config.yaml
horizontal_flip: true
method: "byol"
kernel_size: 7
lr_schedule: "cosine_restarts"
Rows from block 2, named by matrix and row number. Rows with one number belong to one neuron. Each number is 50 + 10 x the weight over its row's rms, rounded and kept within 0 to 99. All counts start at 0. After the name is the row's rms in percent of the matrix's.
# fc1: MLP up (model.blocks.2.mlp.fc1.weight, 768x384), inputs 128-255
# fc2: MLP down (model.blocks.2.mlp.fc2.weight, 384x768, transposed), outputs 128-255
fc1.260 100:40 62 48 47 59 63 38 41 66 50 52 49 38 55 44 37 49 57 55 46 52 50 41 44 60 54 59 48 45 41 56 57 62 34 43 34 54 46 44 43 68 56 23 56 31 55 63 43 46 54 46 49 35 52 40 53 67 68 41 39 54 57 51 40 67 43 56 60 47 48 36 59 39 58 48 54 58 57 52 38 57 41 49 55 54 41 42 52 64 69 58 42 61 45 48 47 65 50 42 35 58 42 40 48 42 57 52 40 47 45 45 66 51 43 64 60 25 44 49 52 47 65 43 34 51 43 39 58
fc2.260 087:45 54 49 59 47 44 72 43 42 59 40 63 64 59 46 58 70 61 47 57 63 46 37 38 47 64 61 44 51 40 49 39 35 50 49 51 54 38 39 55 53 60 53 59 60 52 54 56 67 46 60 63 52 50 44 68 50 52 45 52 52 57 43 57 59 38 32 64 42 46 41 56 48 53 53 39 44 32 51 47 56 64 75 49 48 34 64 52 41 52 45 52 43 38 57 50 52 41 37 45 44 53 64 56 63 58 53 40 67 49 48 52 48 40 53 42 50 52 60 43 32 64 55 56 36 46 48 56
fc1.261 099:55 50 56 40 43 64 43 45 59 44 37 54 40 35 64 35 57 36 38 53 61 65 51 48 41 47 45 45 47 49 49 48 57 39 53 38 58 43 46 45 52 60 40 52 56 52 49 43 51 57 56 45 56 58 47 31 48 43 29 71 42 52 70 29 41 37 62 50 62 63 47 50 24 51 36 48 67 38 62 59 59 64 57 38 42 34 47 53 40 49 53 51 41 38 42 44 45 46 51 62 51 48 52 49 40 45 38 52 67 43 56 43 51 55 56 41 49 61 36 53 55 57 38 41 48 65 46 36
fc2.261 092:35 53 64 34 44 63 67 53 47 62 39 51 50 48 58 41 56 41 67 42 34 55 42 35 53 37 60 44 35 45 48 43 64 46 47 38 50 47 45 55 73 43 59 51 42 41 35 53 53 51 55 71 23 43 58 36 72 43 31 68 58 54 71 38 61 58 57 46 49 59 48 60 40 60 34 48 44 42 53 54 40 44 50 35 57 44 44 36 43 52 42 47 47 30 42 53 47 62 57 55 50 66 47 56 45 44 38 60 51 54 71 53 74 52 48 29 69 60 62 56 57 43 72 40 57 37 49 45
fc1.262 099:55 53 42 45 51 46 44 37 44 61 65 62 47 41 64 38 54 46 43 54 65 54 25 60 54 38 50 57 60 44 49 55 43 56 52 58 61 46 49 55 69 41 39 44 59 42 56 59 68 63 43 64 46 29 40 28 63 73 43 68 54 55 44 55 46 44 36 42 71 72 30 38 25 52 43 59 49 48 32 50 36 61 56 60 51 28 53 52 44 48 64 53 53 31 28 59 47 29 42 28 50 61 47 35 56 40 41 39 60 48 56 52 49 34 63 47 45 43 54 46 43 39 56 57 57 52 44 50
fc2.262 092:25 27 51 57 51 38 67 62 55 39 41 42 46 62 40 41 44 49 40 46 31 68 60 47 72 37 41 44 49 60 49 37 57 57 41 40 44 53 42 36 65 39 53 50 38 41 38 40 41 51 36 53 33 51 40 37 69 50 28 60 57 34 66 48 54 44 48 54 59 51 33 60 38 70 35 58 42 41 58 50 34 47 57 44 45 46 68 45 51 42 40 48 56 22 55 44 46 58 40 48 37 55 55 51 60 44 41 46 62 56 61 67 64 48 31 49 63 32 63 56 64 45 57 52 49 52 59 56
fc1.263 108:40 28 53 60 62 40 38 52 46 52 65 61 73 71 58 44 40 47 39 65 48 54 65 50 54 52 54 49 63 37 57 52 52 62 47 48 37 44 40 42 64 48 55 58 46 48 63 55 59 57 47 51 50 53 33 63 57 36 57 35 42 58 45 50 45 64 44 56 42 61 44 51 54 44 49 53 39 44 38 45 52 44 60 31 54 56 50 39 57 44 48 46 50 60 51 55 54 46 44 48 37 37 45 46 63 36 65 50 53 49 55 38 45 52 54 63 56 49 57 47 58 52 61 50 51 48 45 42
fc2.263 113:67 66 42 28 51 50 29 68 61 61 62 61 46 29 61 41 49 47 35 43 56 42 46 61 40 59 40 47 54 50 51 40 37 58 50 62 48 71 53 44 45 39 30 53 37 53 42 54 41 67 49 42 50 69 44 42 46 52 47 57 51 57 47 44 34 62 42 52 58 69 69 45 64 33 46 54 43 57 42 44 70 47 41 59 47 56 29 26 54 46 57 41 58 52 51 59 46 54 57 44 66 49 60 32 42 46 54 58 60 26 50 37 56 69 55 47 65 49 29 52 32 47 48 57 53 48 49 61
fc1.264 096:31 63 43 62 63 43 58 40 42 49 41 38 33 52 46 32 61 57 57 57 38 49 55 48 54 37 39 51 46 72 40 42 40 53 51 29 54 61 47 35 47 50 48 27 66 35 44 47 67 54 62 43 62 65 51 40 67 47 54 77 31 45 47 67 46 48 37 58 49 60 63 64 51 63 72 57 49 40 60 69 45 53 42 40 63 47 55 49 49 53 58 74 49 50 46 52 63 54 57 38 63 47 40 34 59 59 62 53 40 46 53 49 47 61 59 61 44 45 44 60 52 70 49 53 56 42 44 53
fc2.264 089:50 50 51 56 59 45 53 52 46 47 49 44 43 46 53 55 55 56 62 43 45 62 66 43 53 32 53 53 56 52 58 60 33 38 54 44 59 42 36 55 48 59 46 54 38 59 40 51 40 32 61 43 64 50 43 51 58 47 53 28 44 53 39 21 53 42 36 28 43 55 53 56 40 24 35 74 48 54 55 54 51 52 56 46 54 48 40 38 38 38 40 35 42 34 47 42 33 47 16 41 50 60 49 63 43 46 41 45 35 51 32 63 47 60 39 41 48 57 63 46 31 35 54 65 53 47 37 54
fc1.265 093:52 39 41 35 59 62 40 41 59 39 42 57 63 52 46 37 54 42 43 55 56 21 53 32 40 35 44 51 64 68 63 44 35 51 45 48 46 42 32 67 50 37 55 62 41 50 54 40 62 44 27 67 67 43 39 49 42 28 33 53 42 45 57 32 40 42 57 53 58 44 49 43 30 33 58 51 62 51 47 60 46 57 62 43 48 44 31 48 54 66 53 49 51 53 48 50 35 55 44 50 37 45 50 34 55 42 26 39 51 58 48 64 62 39 65 30 49 52 32 59 74 65 54 53 61 49 54 39
fc2.265 087:30 29 61 60 57 44 58 42 52 60 36 54 39 23 48 46 49 64 46 42 54 66 37 45 44 46 51 66 30 38 39 58 45 70 61 47 48 43 53 32 47 61 53 42 52 50 68 30 44 50 60 57 43 47 65 43 36 43 22 63 63 51 70 61 44 54 71 62 48 53 58 40 52 75 49 34 45 46 58 60 46 40 41 50 39 67 78 55 55 60 61 45 66 52 51 49 45 54 54 61 44 64 31 42 62 69 54 47 49 55 44 46 62 49 58 42 66 49 46 46 49 48 48 55 50 38 17 68
fc1.266 101:57 61 29 67 32 51 43 55 62 39 43 62 48 37 48 38 65 47 62 45 68 52 58 31 53 40 59 35 48 42 56 53 60 48 35 51 55 52 43 63 55 58 50 47 45 53 45 40 60 53 62 50 66 45 39 64 70 34 64 39 40 57 42 48 50 77 39 48 56 49 48 34 59 52 39 43 54 54 43 92 63 49 51 47 49 50 57 44 49 53 46 45 44 63 49 41 64 56 54 54 47 43 36 49 41 44 44 50 52 53 76 58 53 40 47 41 47 44 51 34 59 44 65 52 37 49 60 58
fc2.266 092:48 38 54 49 59 40 65 51 45 56 55 47 49 45 50 61 63 52 52 36 68 62 61 54 46 52 36 54 49 65 61 53 53 50 49 61 43 58 57 59 49 56 47 58 59 57 25 40 42 58 47 33 68 52 47 53 36 58 69 32 54 30 55 43 54 53 54 49 58 55 70 34 58 44 53 64 44 62 55 48 32 51 59 52 33 62 43 31 31 54 53 46 62 54 57 57 43 55 56 59 49 49 49 46 49 63 51 56 58 32 41 43 38 48 73 32 45 48 66 39 38 58 53 36 49 29 54 45
fc1.267 099:59 63 39 50 44 46 58 32 38 57 43 50 55 43 49 54 31 48 40 54 36 60 43 65 34 60 64 62 48 36 52 47 48 48 53 49 60 41 39 35 21 64 38 48 45 56 38 54 57 52 34 22 52 51 41 48 40 43 39 55 33 39 41 49 53 43 41 47 59 42 37 49 41 54 35 49 48 34 33 50 57 39 40 49 69 74 54 58 58 50 39 43 33 48 49 43 70 46 61 55 53 36 40 60 62 52 54 27 48 43 75 35 59 52 54 46 63 56 57 48 44 39 53 35 60 29 56 58
fc2.267 098:50 54 45 43 45 49 27 40 61 55 55 45 68 40 58 43 28 36 62 62 72 46 66 45 68 71 51 46 46 45 58 56 71 62 35 52 48 41 64 46 43 53 51 35 35 34 56 57 50 44 46 40 44 51 44 48 54 37 42 54 44 54 67 52 54 53 34 51 28 52 49 65 36 59 41 42 55 38 65 27 54 45 43 53 54 40 49 73 70 44 62 62 37 37 37 50 44 58 43 49 53 51 24 57 29 29 52 53 44 45 52 58 50 42 38 37 64 29 45 54 63 55 54 58 52 62 53 54
fc1.268 096:45 56 60 50 45 53 43 68 53 42 46 49 46 42 52 50 58 58 43 50 61 60 59 49 56 53 48 60 64 59 39 60 62 39 50 43 59 47 32 45 64 56 38 61 54 56 42 54 57 32 63 43 58 55 40 54 54 49 52 50 64 56 70 41 48 54 43 44 46 78 50 51 39 70 46 47 39 53 50 44 55 51 56 46 43 67 41 72 49 44 48 44 30 33 56 42 59 55 50 46 59 54 54 44 61 60 46 44 41 61 56 34 47 26 53 52 61 55 49 63 64 48 50 39 60 51 29 53
fc2.268 095:38 36 50 52 52 65 58 48 55 47 47 49 40 54 64 49 29 40 29 44 49 50 43 37 58 40 56 55 44 38 44 54 51 48 59 50 34 47 51 32 54 63 38 54 52 47 49 50 49 52 33 32 53 51 48 60 64 55 39 46 63 63 61 31 59 56 51 43 47 59 57 59 17 53 39 53 55 60 58 47 52 52 60 51 62 49 54 49 57 57 52 32 36 49 46 40 42 54 62 51 54 53 70 49 42 48 49 57 49 56 57 42 71 70 43 56 58 41 55 61 57 48 46 49 61 40 35 65
fc1.269 098:56 49 47 44 49 43 58 41 43 41 59 55 50 52 52 42 41 39 49 29 45 38 27 57 59 53 48 36 63 62 49 51 50 36 48 45 46 55 67 28 57 64 58 48 47 54 42 36 56 38 46 63 66 70 52 63 53 51 63 26 39 51 51 43 54 46 57 44 39 50 51 50 46 39 46 40 69 50 51 61 42 59 46 55 39 50 64 58 41 57 45 63 62 32 64 31 48 47 52 58 62 38 43 55 62 41 56 45 60 48 45 65 53 60 39 39 60 66 45 59 27 40 37 29 57 59 57 47
fc2.269 094:34 45 37 57 50 56 47 37 32 48 61 56 57 51 63 49 73 56 48 58 41 54 52 48 37 55 44 69 55 42 60 45 49 56 59 45 40 58 53 44 52 67 55 46 64 64 50 73 40 56 73 41 48 54 43 48 44 57 64 62 39 63 40 44 43 50 44 32 38 42 37 31 32 76 60 36 52 44 58 18 49 49 43 45 62 62 64 44 48 39 45 44 56 46 52 57 44 52 41 44 58 57 35 51 48 56 71 50 40 31 49 43 52 41 66 40 57 32 40 60 44 68 40 65 45 63 47 67
fc1.270 106:56 63 40 49 45 57 51 43 68 54 47 45 59 48 51 55 53 52 31 45 44 45 65 58 68 62 52 59 41 34 53 52 51 49 58 59 64 58 47 33 51 62 35 48 35 57 45 53 45 55 61 44 65 42 65 60 52 38 54 47 31 41 60 42 76 41 54 33 50 54 50 65 61 50 47 59 43 54 49 51 43 54 62 65 62 43 48 52 40 32 36 51 56 48 59 54 63 48 47 55 63 62 68 34 61 48 71 48 44 62 60 60 56 65 50 45 52 62 57 53 48 49 55 54 72 57 39 45
fc2.270 103:64 53 51 42 60 49 56 51 48 61 40 47 57 76 36 50 31 54 44 40 58 66 54 51 53 62 62 57 32 56 37 54 46 30 46 50 44 40 42 61 43 47 58 32 49 39 63 68 49 45 39 54 46 40 63 52 54 50 32 47 60 40 38 43 59 54 33 40 61 58 41 62 42 38 49 54 28 48 59 58 49 62 58 44 60 37 53 47 35 51 49 49 51 53 37 47 42 52 33 34 40 50 52 53 34 41 44 28 49 58 49 44 48 56 42 47 49 51 54 52 41 45 66 52 43 46 54 50
fc1.271 103:37 68 54 46 63 56 39 37 66 52 44 61 67 51 57 55 63 39 51 61 45 58 52 54 40 42 64 35 47 63 55 57 50 41 55 56 53 41 51 51 56 57 51 51 46 58 44 34 43 56 43 63 50 48 58 32 47 44 40 49 54 44 45 23 35 64 54 42 52 58 44 49 46 57 50 41 58 54 40 65 48 53 42 34 45 40 47 52 50 61 45 48 48 50 36 38 46 57 45 68 49 58 34 68 39 47 45 54 60 41 65 62 53 37 49 40 58 41 38 45 85 58 58 54 45 46 52 35
fc2.271 101:42 30 57 56 54 43 71 41 39 45 38 59 41 54 45 38 51 46 52 30 48 52 35 43 44 41 54 51 37 56 49 45 37 57 53 42 54 30 47 31 64 60 59 51 46 38 40 48 47 58 39 59 69 31 57 24 52 50 39 59 60 54 62 51 56 51 50 47 62 59 48 30 48 43 51 56 51 50 63 57 61 49 66 37 58 61 53 33 39 56 43 58 51 50 54 44 44 39 61 51 55 49 52 45 59 55 34 59 54 58 56 58 51 69 44 38 48 55 46 50 45 60 54 43 54 54 51 48
fc1.272 111:44 64 44 56 52 57 51 42 71 54 46 32 42 49 59 43 51 41 25 52 29 43 42 46 36 52 50 57 61 28 60 48 34 52 50 71 58 49 58 62 49 51 68 49 61 42 53 39 42 61 54 42 74 34 51 39 55 34 46 44 32 37 68 48 47 53 48 43 44 58 42 65 50 39 46 63 59 49 45 67 52 46 51 67 49 53 38 35 51 67 28 47 55 34 56 44 65 47 63 42 57 58 41 31 55 52 22 62 48 55 61 58 79 45 44 63 62 46 47 50 46 46 65 64 42 64 45 43
fc2.272 122:35 43 56 48 66 38 45 61 64 43 45 33 49 61 43 50 56 50 69 44 59 73 50 58 60 32 58 55 44 61 48 51 53 47 49 56 68 28 51 43 40 47 57 50 58 45 46 44 55 49 45 56 59 50 49 43 42 49 58 58 40 77 49 51 61 47 51 45 46 35 37 41 53 64 34 54 43 45 48 66 37 64 69 39 47 31 64 51 50 49 35 56 45 54 48 45 39 56 36 36 43 56 42 68 55 40 47 47 32 50 43 47 56 42 42 38 54 51 40 37 43 54 44 47 39 50 58 51
fc1.273 103:48 54 44 51 44 55 52 56 62 72 53 40 49 49 43 66 37 61 46 57 70 22 55 46 55 57 51 62 56 60 48 51 55 57 70 49 52 47 44 47 41 63 64 51 48 51 34 48 59 50 36 61 42 48 26 39 48 48 49 67 61 42 41 63 58 50 51 67 60 43 52 52 56 62 63 56 56 56 53 62 50 57 44 44 66 65 58 55 44 45 44 50 52 52 74 68 45 62 54 46 55 47 57 68 54 53 58 36 50 49 60 44 41 65 36 44 48 56 50 60 29 64 44 43 60 52 48 52
fc2.273 124:76 55 48 40 56 42 55 64 50 64 44 58 59 58 54 29 44 34 52 45 28 47 51 60 63 59 55 48 56 48 39 67 48 22 60 42 61 70 42 55 47 39 43 56 36 39 54 40 53 43 46 43 59 52 47 57 50 55 49 49 54 44 42 58 50 49 37 35 55 62 53 51 55 34 52 46 46 39 54 42 54 57 59 57 48 63 29 45 41 60 56 62 38 53 45 58 45 48 63 46 47 53 63 53 46 42 58 55 59 46 47 63 36 46 58 51 41 57 50 43 61 46 63 43 28 53 64 60
fc1.274 111:46 51 34 48 42 34 47 42 53 45 52 28 66 46 47 59 48 61 44 39 61 55 59 42 57 53 57 61 39 54 50 57 31 46 54 61 58 58 29 40 49 41 47 42 57 55 32 68 47 48 42 35 51 46 36 40 45 38 43 63 46 49 57 39 46 51 47 52 29 49 54 64 58 67 51 54 45 38 57 59 59 31 48 53 57 50 33 41 33 46 51 67 53 63 52 46 57 59 46 45 49 57 45 38 59 47 53 37 42 34 32 49 67 35 40 51 53 40 90 57 42 63 50 36 50 61 58 48
fc2.274 109:65 56 48 52 61 38 43 61 57 43 61 52 33 57 55 35 33 47 51 70 36 52 58 58 69 48 44 57 73 51 48 64 46 27 54 35 58 32 36 54 53 51 54 66 44 47 44 59 53 52 41 56 55 58 51 51 68 48 55 42 45 39 38 43 45 53 34 34 40 31 50 61 51 43 30 45 59 41 47 42 63 44 58 47 37 36 44 36 51 54 38 51 55 35 54 62 57 59 44 51 61 59 57 54 48 26 51 78 58 36 43 36 52 48 50 45 39 66 41 49 34 55 57 51 31 46 52 60
fc1.275 112:42 35 56 46 55 48 60 44 45 41 63 39 43 49 62 44 33 29 76 50 52 54 56 48 44 50 47 37 52 44 47 58 56 60 59 43 68 56 54 51 50 53 42 63 45 53 43 62 51 56 52 51 51 38 70 42 43 51 52 49 51 47 59 46 45 64 58 56 79 47 37 57 46 54 43 40 83 49 40 53 49 49 70 66 44 39 64 58 47 46 52 34 57 56 43 45 48 61 54 53 51 62 34 38 57 71 46 20 37 62 41 68 54 44 40 50 37 25 50 37 38 44 44 45 49 52 60 43
fc2.275 127:43 40 47 46 42 56 49 46 66 32 31 58 47 49 45 62 55 52 71 49 54 43 42 47 46 54 52 53 34 45 48 35 63 55 50 39 43 55 44 57 39 53 40 38 61 48 54 49 63 52 47 66 34 52 57 58 51 50 26 62 51 50 50 34 57 66 67 41 52 48 42 52 50 57 52 33 43 57 47 63 45 60 49 55 60 68 54 40 55 63 47 48 51 54 37 47 54 71 66 45 52 44 55 49 64 50 37 55 40 56 54 39 40 51 59 43 44 38 59 63 44 54 55 56 48 36 46 58
fc1.276 101:65 45 53 32 42 53 42 56 61 49 58 63 59 51 53 60 57 51 47 51 75 47 49 61 37 44 70 28 61 58 66 42 41 43 50 28 51 34 53 41 47 51 32 64 61 77 52 62 47 33 53 53 62 52 37 74 33 61 53 67 50 45 56 36 35 50 31 44 54 57 42 60 32 49 41 60 46 53 55 40 47 45 50 55 54 59 27 50 47 46 48 47 36 50 48 55 52 51 51 51 53 63 48 54 57 50 55 42 62 42 33 48 58 53 38 48 52 41 47 59 70 56 65 43 42 60 39 61
fc2.276 097:47 17 50 38 48 36 63 35 77 43 36 41 41 64 47 51 39 43 54 39 38 62 43 56 63 44 46 62 46 62 47 51 54 53 58 51 38 48 63 30 45 49 63 41 39 46 44 50 51 56 22 48 38 52 49 31 40 43 31 76 70 59 60 45 55 62 63 52 58 60 59 48 33 56 59 54 56 55 55 56 39 53 58 41 42 59 64 41 61 53 61 34 35 48 45 39 61 53 49 55 55 49 70 43 38 47 56 32 49 56 41 60 67 50 63 67 54 49 59 58 57 43 42 44 64 45 46 56
fc1.277 105:61 48 50 44 27 59 47 46 54 46 45 55 48 52 44 51 34 33 35 57 70 46 37 42 54 48 43 50 62 51 37 61 45 54 63 43 56 48 51 43 60 51 51 39 47 37 53 71 58 42 56 57 46 49 43 23 37 60 46 58 41 65 62 52 30 55 40 67 48 75 42 50 54 57 52 38 59 54 54 65 50 53 48 32 49 69 52 47 48 44 59 69 49 53 62 45 48 59 54 50 51 57 40 53 56 26 42 47 44 53 38 38 59 47 43 68 55 32 40 65 46 47 42 59 42 47 57 67
fc2.277 095:54 65 49 53 53 48 47 57 35 49 54 49 49 40 76 62 59 53 38 51 43 67 50 35 51 81 53 43 75 43 65 48 37 41 39 54 33 63 43 48 37 42 56 63 38 48 53 54 57 59 48 57 49 67 38 46 42 47 58 58 48 53 44 71 43 40 63 47 49 35 62 58 37 44 41 47 58 37 49 41 59 53 62 36 59 44 49 60 57 50 55 54 45 42 55 55 43 44 58 44 61 37 54 61 41 29 61 62 62 42 65 65 56 45 45 57 55 47 50 52 61 64 44 57 58 53 56 55
fc1.278 107:39 49 48 69 39 49 61 57 58 39 53 45 44 45 48 48 41 55 47 58 57 54 53 60 56 63 45 52 47 49 40 32 48 58 65 50 64 61 58 49 61 68 41 55 49 23 45 56 50 68 54 47 68 46 44 47 73 45 58 50 51 48 54 47 39 48 27 52 49 66 41 60 55 60 33 39 50 77 61 31 60 52 41 60 47 59 22 54 41 39 66 42 42 34 57 61 57 55 54 56 41 51 44 39 42 55 44 47 50 43 38 44 69 40 54 65 65 48 60 67 56 57 51 33 54 33 63 48
fc2.278 096:57 57 48 52 38 26 50 65 47 55 80 56 39 48 50 33 39 56 46 60 53 61 48 48 37 58 45 63 53 51 54 54 60 31 40 46 58 31 43 41 51 54 54 60 80 55 45 38 51 56 56 45 44 61 51 43 46 53 64 41 50 42 62 60 54 25 52 46 44 39 62 41 53 55 33 32 58 39 37 31 48 44 46 33 55 62 73 62 45 51 51 46 59 39 58 58 50 51 49 52 62 59 39 61 32 37 47 76 43 46 54 42 49 52 56 60 61 49 37 48 51 69 49 34 39 70 54 61
fc1.279 100:57 47 41 45 27 31 54 34 47 37 61 35 43 51 53 41 46 44 41 47 66 78 54 47 33 48 53 46 45 61 97 61 76 60 51 57 55 54 49 49 52 50 50 19 50 48 68 37 54 59 57 50 39 51 48 50 52 42 31 51 66 46 44 34 47 42 54 40 30 49 43 55 43 48 46 49 46 49 48 45 39 55 51 48 48 55 47 43 55 66 54 41 37 47 51 41 78 37 53 41 42 45 56 50 47 45 47 35 60 36 46 53 43 63 59 51 53 56 58 55 40 29 51 53 53 44 31 52
fc2.279 094:47 50 43 42 43 61 49 41 55 52 51 39 61 33 49 67 31 54 49 61 42 49 61 47 44 68 59 52 63 32 40 53 44 30 62 67 38 58 54 57 55 43 62 44 46 41 53 71 54 45 45 48 45 58 48 63 47 53 39 56 63 47 37 71 50 34 50 62 28 42 67 57 64 43 55 59 55 48 45 32 56 36 43 46 42 55 40 48 53 54 47 50 53 57 61 56 47 52 55 36 53 53 66 50 49 54 68 46 62 66 58 45 44 48 49 47 57 51 48 49 62 54 36 39 44 53 45 44
fc1.280 112:48 44 52 43 52 45 54 46 50 60 58 47 58 33 76 46 52 56 58 36 36 47 35 47 54 56 58 44 54 32 63 50 44 52 59 43 47 41 48 35 48 69 56 54 54 44 38 48 39 67 65 44 55 59 59 44 68 44 50 51 44 51 51 55 52 64 55 51 60 56 57 43 53 48 54 47 68 56 34 45 45 46 65 55 56 53 47 24 35 43 50 37 49 28 52 58 55 56 38 43 63 37 35 39 55 50 43 14 41 76 44 57 55 57 59 45 39 29 46 51 46 39 64 42 64 61 44 39
fc2.280 111:36 55 61 51 45 45 41 44 48 47 42 51 55 65 58 59 48 58 63 52 50 55 42 49 43 28 56 59 34 41 47 37 51 49 43 34 46 53 52 53 45 50 35 48 62 45 39 49 55 47 38 48 26 60 54 65 47 49 30 53 43 55 56 48 60 51 66 48 51 50 34 63 57 55 57 35 39 68 32 57 28 56 42 62 57 56 62 47 49 54 42 65 55 52 46 55 58 67 56 43 52 31 43 58 56 53 49 47 33 55 74 45 54 45 62 53 43 43 56 65 46 54 56 48 47 49 44 45
fc1.281 098:49 58 48 49 45 42 42 57 56 38 56 58 45 57 48 42 49 59 52 47 61 40 57 60 54 62 63 63 44 46 56 39 49 43 59 53 51 29 47 48 47 72 63 38 31 40 51 50 57 71 62 50 71 60 27 57 58 41 40 53 44 63 49 40 61 61 59 49 63 59 47 65 62 65 32 51 42 48 44 48 60 65 50 54 55 51 50 56 48 37 45 33 57 42 44 54 58 34 61 49 35 55 46 73 72 50 69 56 54 62 42 57 58 48 55 35 32 39 37 59 42 45 44 47 62 62 53 19
fc2.281 095:41 50 36 32 50 52 64 51 57 49 69 40 35 60 55 50 53 46 76 33 58 66 59 42 51 55 70 54 49 42 54 49 38 56 43 45 62 61 39 49 41 39 51 45 64 39 55 43 39 65 48 62 63 45 52 44 42 42 38 77 44 50 56 55 66 53 42 32 59 58 48 57 35 47 43 60 46 46 58 31 52 42 61 51 57 54 57 55 59 57 52 52 47 25 51 38 46 37 51 43 38 49 44 64 48 34 25 71 33 55 66 41 61 52 37 59 47 45 50 43 59 56 55 46 45 60 34 54
fc1.282 102:47 45 38 57 51 39 31 55 39 25 45 52 57 60 47 53 51 43 38 61 59 66 55 56 34 59 39 53 33 63 52 35 29 33 56 34 48 44 50 67 58 54 78 39 31 36 58 54 50 58 46 55 48 47 42 66 53 51 74 52 43 31 50 62 52 60 37 47 50 60 55 67 66 63 37 50 42 69 80 29 44 51 49 54 51 64 53 37 40 45 43 39 56 41 56 43 58 50 46 65 45 46 41 40 59 44 58 50 50 63 53 62 72 53 55 57 58 37 64 67 40 61 46 65 43 56 50 42
fc2.282 101:58 26 53 70 56 25 43 58 52 49 68 64 63 62 57 45 41 47 45 63 33 62 57 44 62 38 50 54 59 50 52 71 70 22 79 47 52 44 48 36 37 52 64 61 50 62 41 58 36 59 60 51 56 41 49 30 63 38 64 39 47 60 42 43 42 47 61 38 39 49 60 45 50 55 62 46 70 58 43 35 27 53 71 40 42 37 56 38 56 57 29 52 64 56 56 53 45 49 54 56 53 54 49 66 43 50 52 42 53 26 50 49 72 47 65 63 26 45 39 52 49 57 51 49 41 34 59 51
fc1.283 105:44 43 46 70 43 54 49 38 56 61 62 60 66 49 52 65 37 41 61 53 66 41 48 51 52 47 59 48 47 49 42 33 44 66 70 53 74 52 33 43 53 50 59 45 36 51 38 62 70 47 47 58 52 49 36 57 54 57 49 53 44 51 59 47 65 56 45 48 42 29 41 53 43 42 45 45 40 53 46 44 37 39 55 37 35 58 49 44 57 49 40 48 46 48 47 51 43 50 56 48 68 69 48 49 40 49 59 40 61 50 50 49 54 64 38 41 52 63 35 49 68 37 45 63 45 59 56 32
fc2.283 099:63 50 41 41 56 58 49 65 35 63 28 49 45 49 55 47 41 40 52 52 39 51 63 50 44 51 52 32 58 49 65 60 37 25 46 47 48 57 46 55 42 58 51 45 45 48 50 55 59 53 64 42 44 50 43 39 44 59 55 55 61 58 46 41 44 63 39 52 46 52 63 39 59 41 49 32 74 66 39 35 33 50 52 50 43 46 40 40 44 63 52 45 44 61 50 52 38 59 59 39 73 50 41 59 43 46 61 60 67 46 52 55 43 59 51 50 46 55 39 63 53 52 61 46 58 47 70 37
fc1.284 098:36 45 41 45 54 54 55 46 56 72 59 49 66 47 47 49 45 69 59 45 59 58 45 30 52 27 43 52 61 25 43 52 58 69 52 41 54 50 55 48 49 68 49 54 56 53 52 62 55 40 30 63 36 33 50 67 40 55 45 39 50 57 38 62 54 46 43 69 48 65 46 34 42 63 42 53 44 66 57 42 67 54 47 42 48 44 56 61 52 60 44 49 68 50 36 55 50 49 56 44 60 60 53 57 54 44 37 43 37 49 49 55 50 41 53 49 61 40 48 43 53 35 51 81 55 50 53 33
fc2.284 093:58 67 58 52 58 42 46 63 42 57 56 43 49 61 41 38 40 54 54 52 51 48 52 54 60 50 56 55 43 66 56 54 32 30 35 53 45 36 26 62 38 47 41 40 42 45 54 58 61 40 45 47 54 75 49 60 54 40 72 50 55 57 38 36 49 40 46 47 58 45 41 59 34 35 41 47 34 59 26 40 51 47 49 40 44 41 56 53 45 41 37 55 38 47 49 47 36 49 44 41 50 53 48 60 49 48 52 51 36 34 48 47 47 55 61 35 39 55 52 44 43 69 56 71 35 43 73 59
fc1.285 098:57 44 45 48 56 42 67 48 48 51 67 37 58 55 47 49 48 53 61 54 40 44 47 45 56 62 41 44 42 29 64 53 64 68 56 48 60 41 55 38 52 67 55 63 51 73 50 43 45 49 31 58 48 59 56 44 44 41 50 35 28 61 45 41 51 54 59 46 29 55 36 36 50 33 57 41 53 62 35 36 38 59 66 37 66 60 53 50 56 55 45 64 44 33 43 45 59 50 43 56 39 44 61 28 40 48 48 31 52 57 46 60 40 42 62 33 52 47 45 48 60 44 63 49 47 46 38 44
fc2.285 088:38 59 55 42 30 46 50 34 52 39 36 46 47 48 42 44 33 49 55 54 58 57 36 38 45 58 65 39 58 52 45 54 71 42 44 41 64 51 37 60 58 49 48 42 52 47 62 15 53 45 60 43 43 39 54 46 55 62 35 56 60 41 45 50 53 43 48 43 50 47 58 59 52 45 29 38 41 39 42 59 39 41 46 63 59 65 51 33 68 51 66 58 39 35 45 48 54 45 50 43 61 38 55 56 57 51 57 53 47 71 71 35 31 50 47 54 50 47 54 61 75 65 59 54 37 57 61 39
fc1.286 087:36 62 62 41 34 50 63 52 67 37 48 43 45 62 62 54 41 37 56 53 61 57 59 52 71 44 52 40 45 52 39 56 59 59 59 52 56 44 45 55 50 54 46 58 59 49 49 52 46 41 61 44 69 43 49 34 51 59 35 59 63 39 48 49 52 50 44 48 30 32 34 19 42 71 48 43 64 31 40 58 56 43 37 53 40 61 55 48 57 62 46 64 56 30 57 43 54 51 43 65 56 63 56 49 38 58 40 38 47 53 54 48 33 50 39 63 41 63 35 45 41 47 39 37 55 45 44 47
fc2.286 088:65 33 70 42 49 62 52 46 55 40 37 36 54 52 43 35 42 41 58 44 45 51 36 48 50 56 44 52 46 31 65 43 44 61 59 33 49 55 40 65 33 40 51 56 41 53 57 42 53 45 41 60 36 75 64 44 51 46 51 52 51 37 54 42 57 53 60 55 50 47 27 51 56 54 53 62 48 47 38 68 63 44 56 53 44 47 36 49 29 30 39 63 55 63 48 64 64 62 39 47 48 46 61 50 61 26 49 48 58 56 50 44 53 42 36 45 40 52 54 39 29 48 38 59 61 52 68 56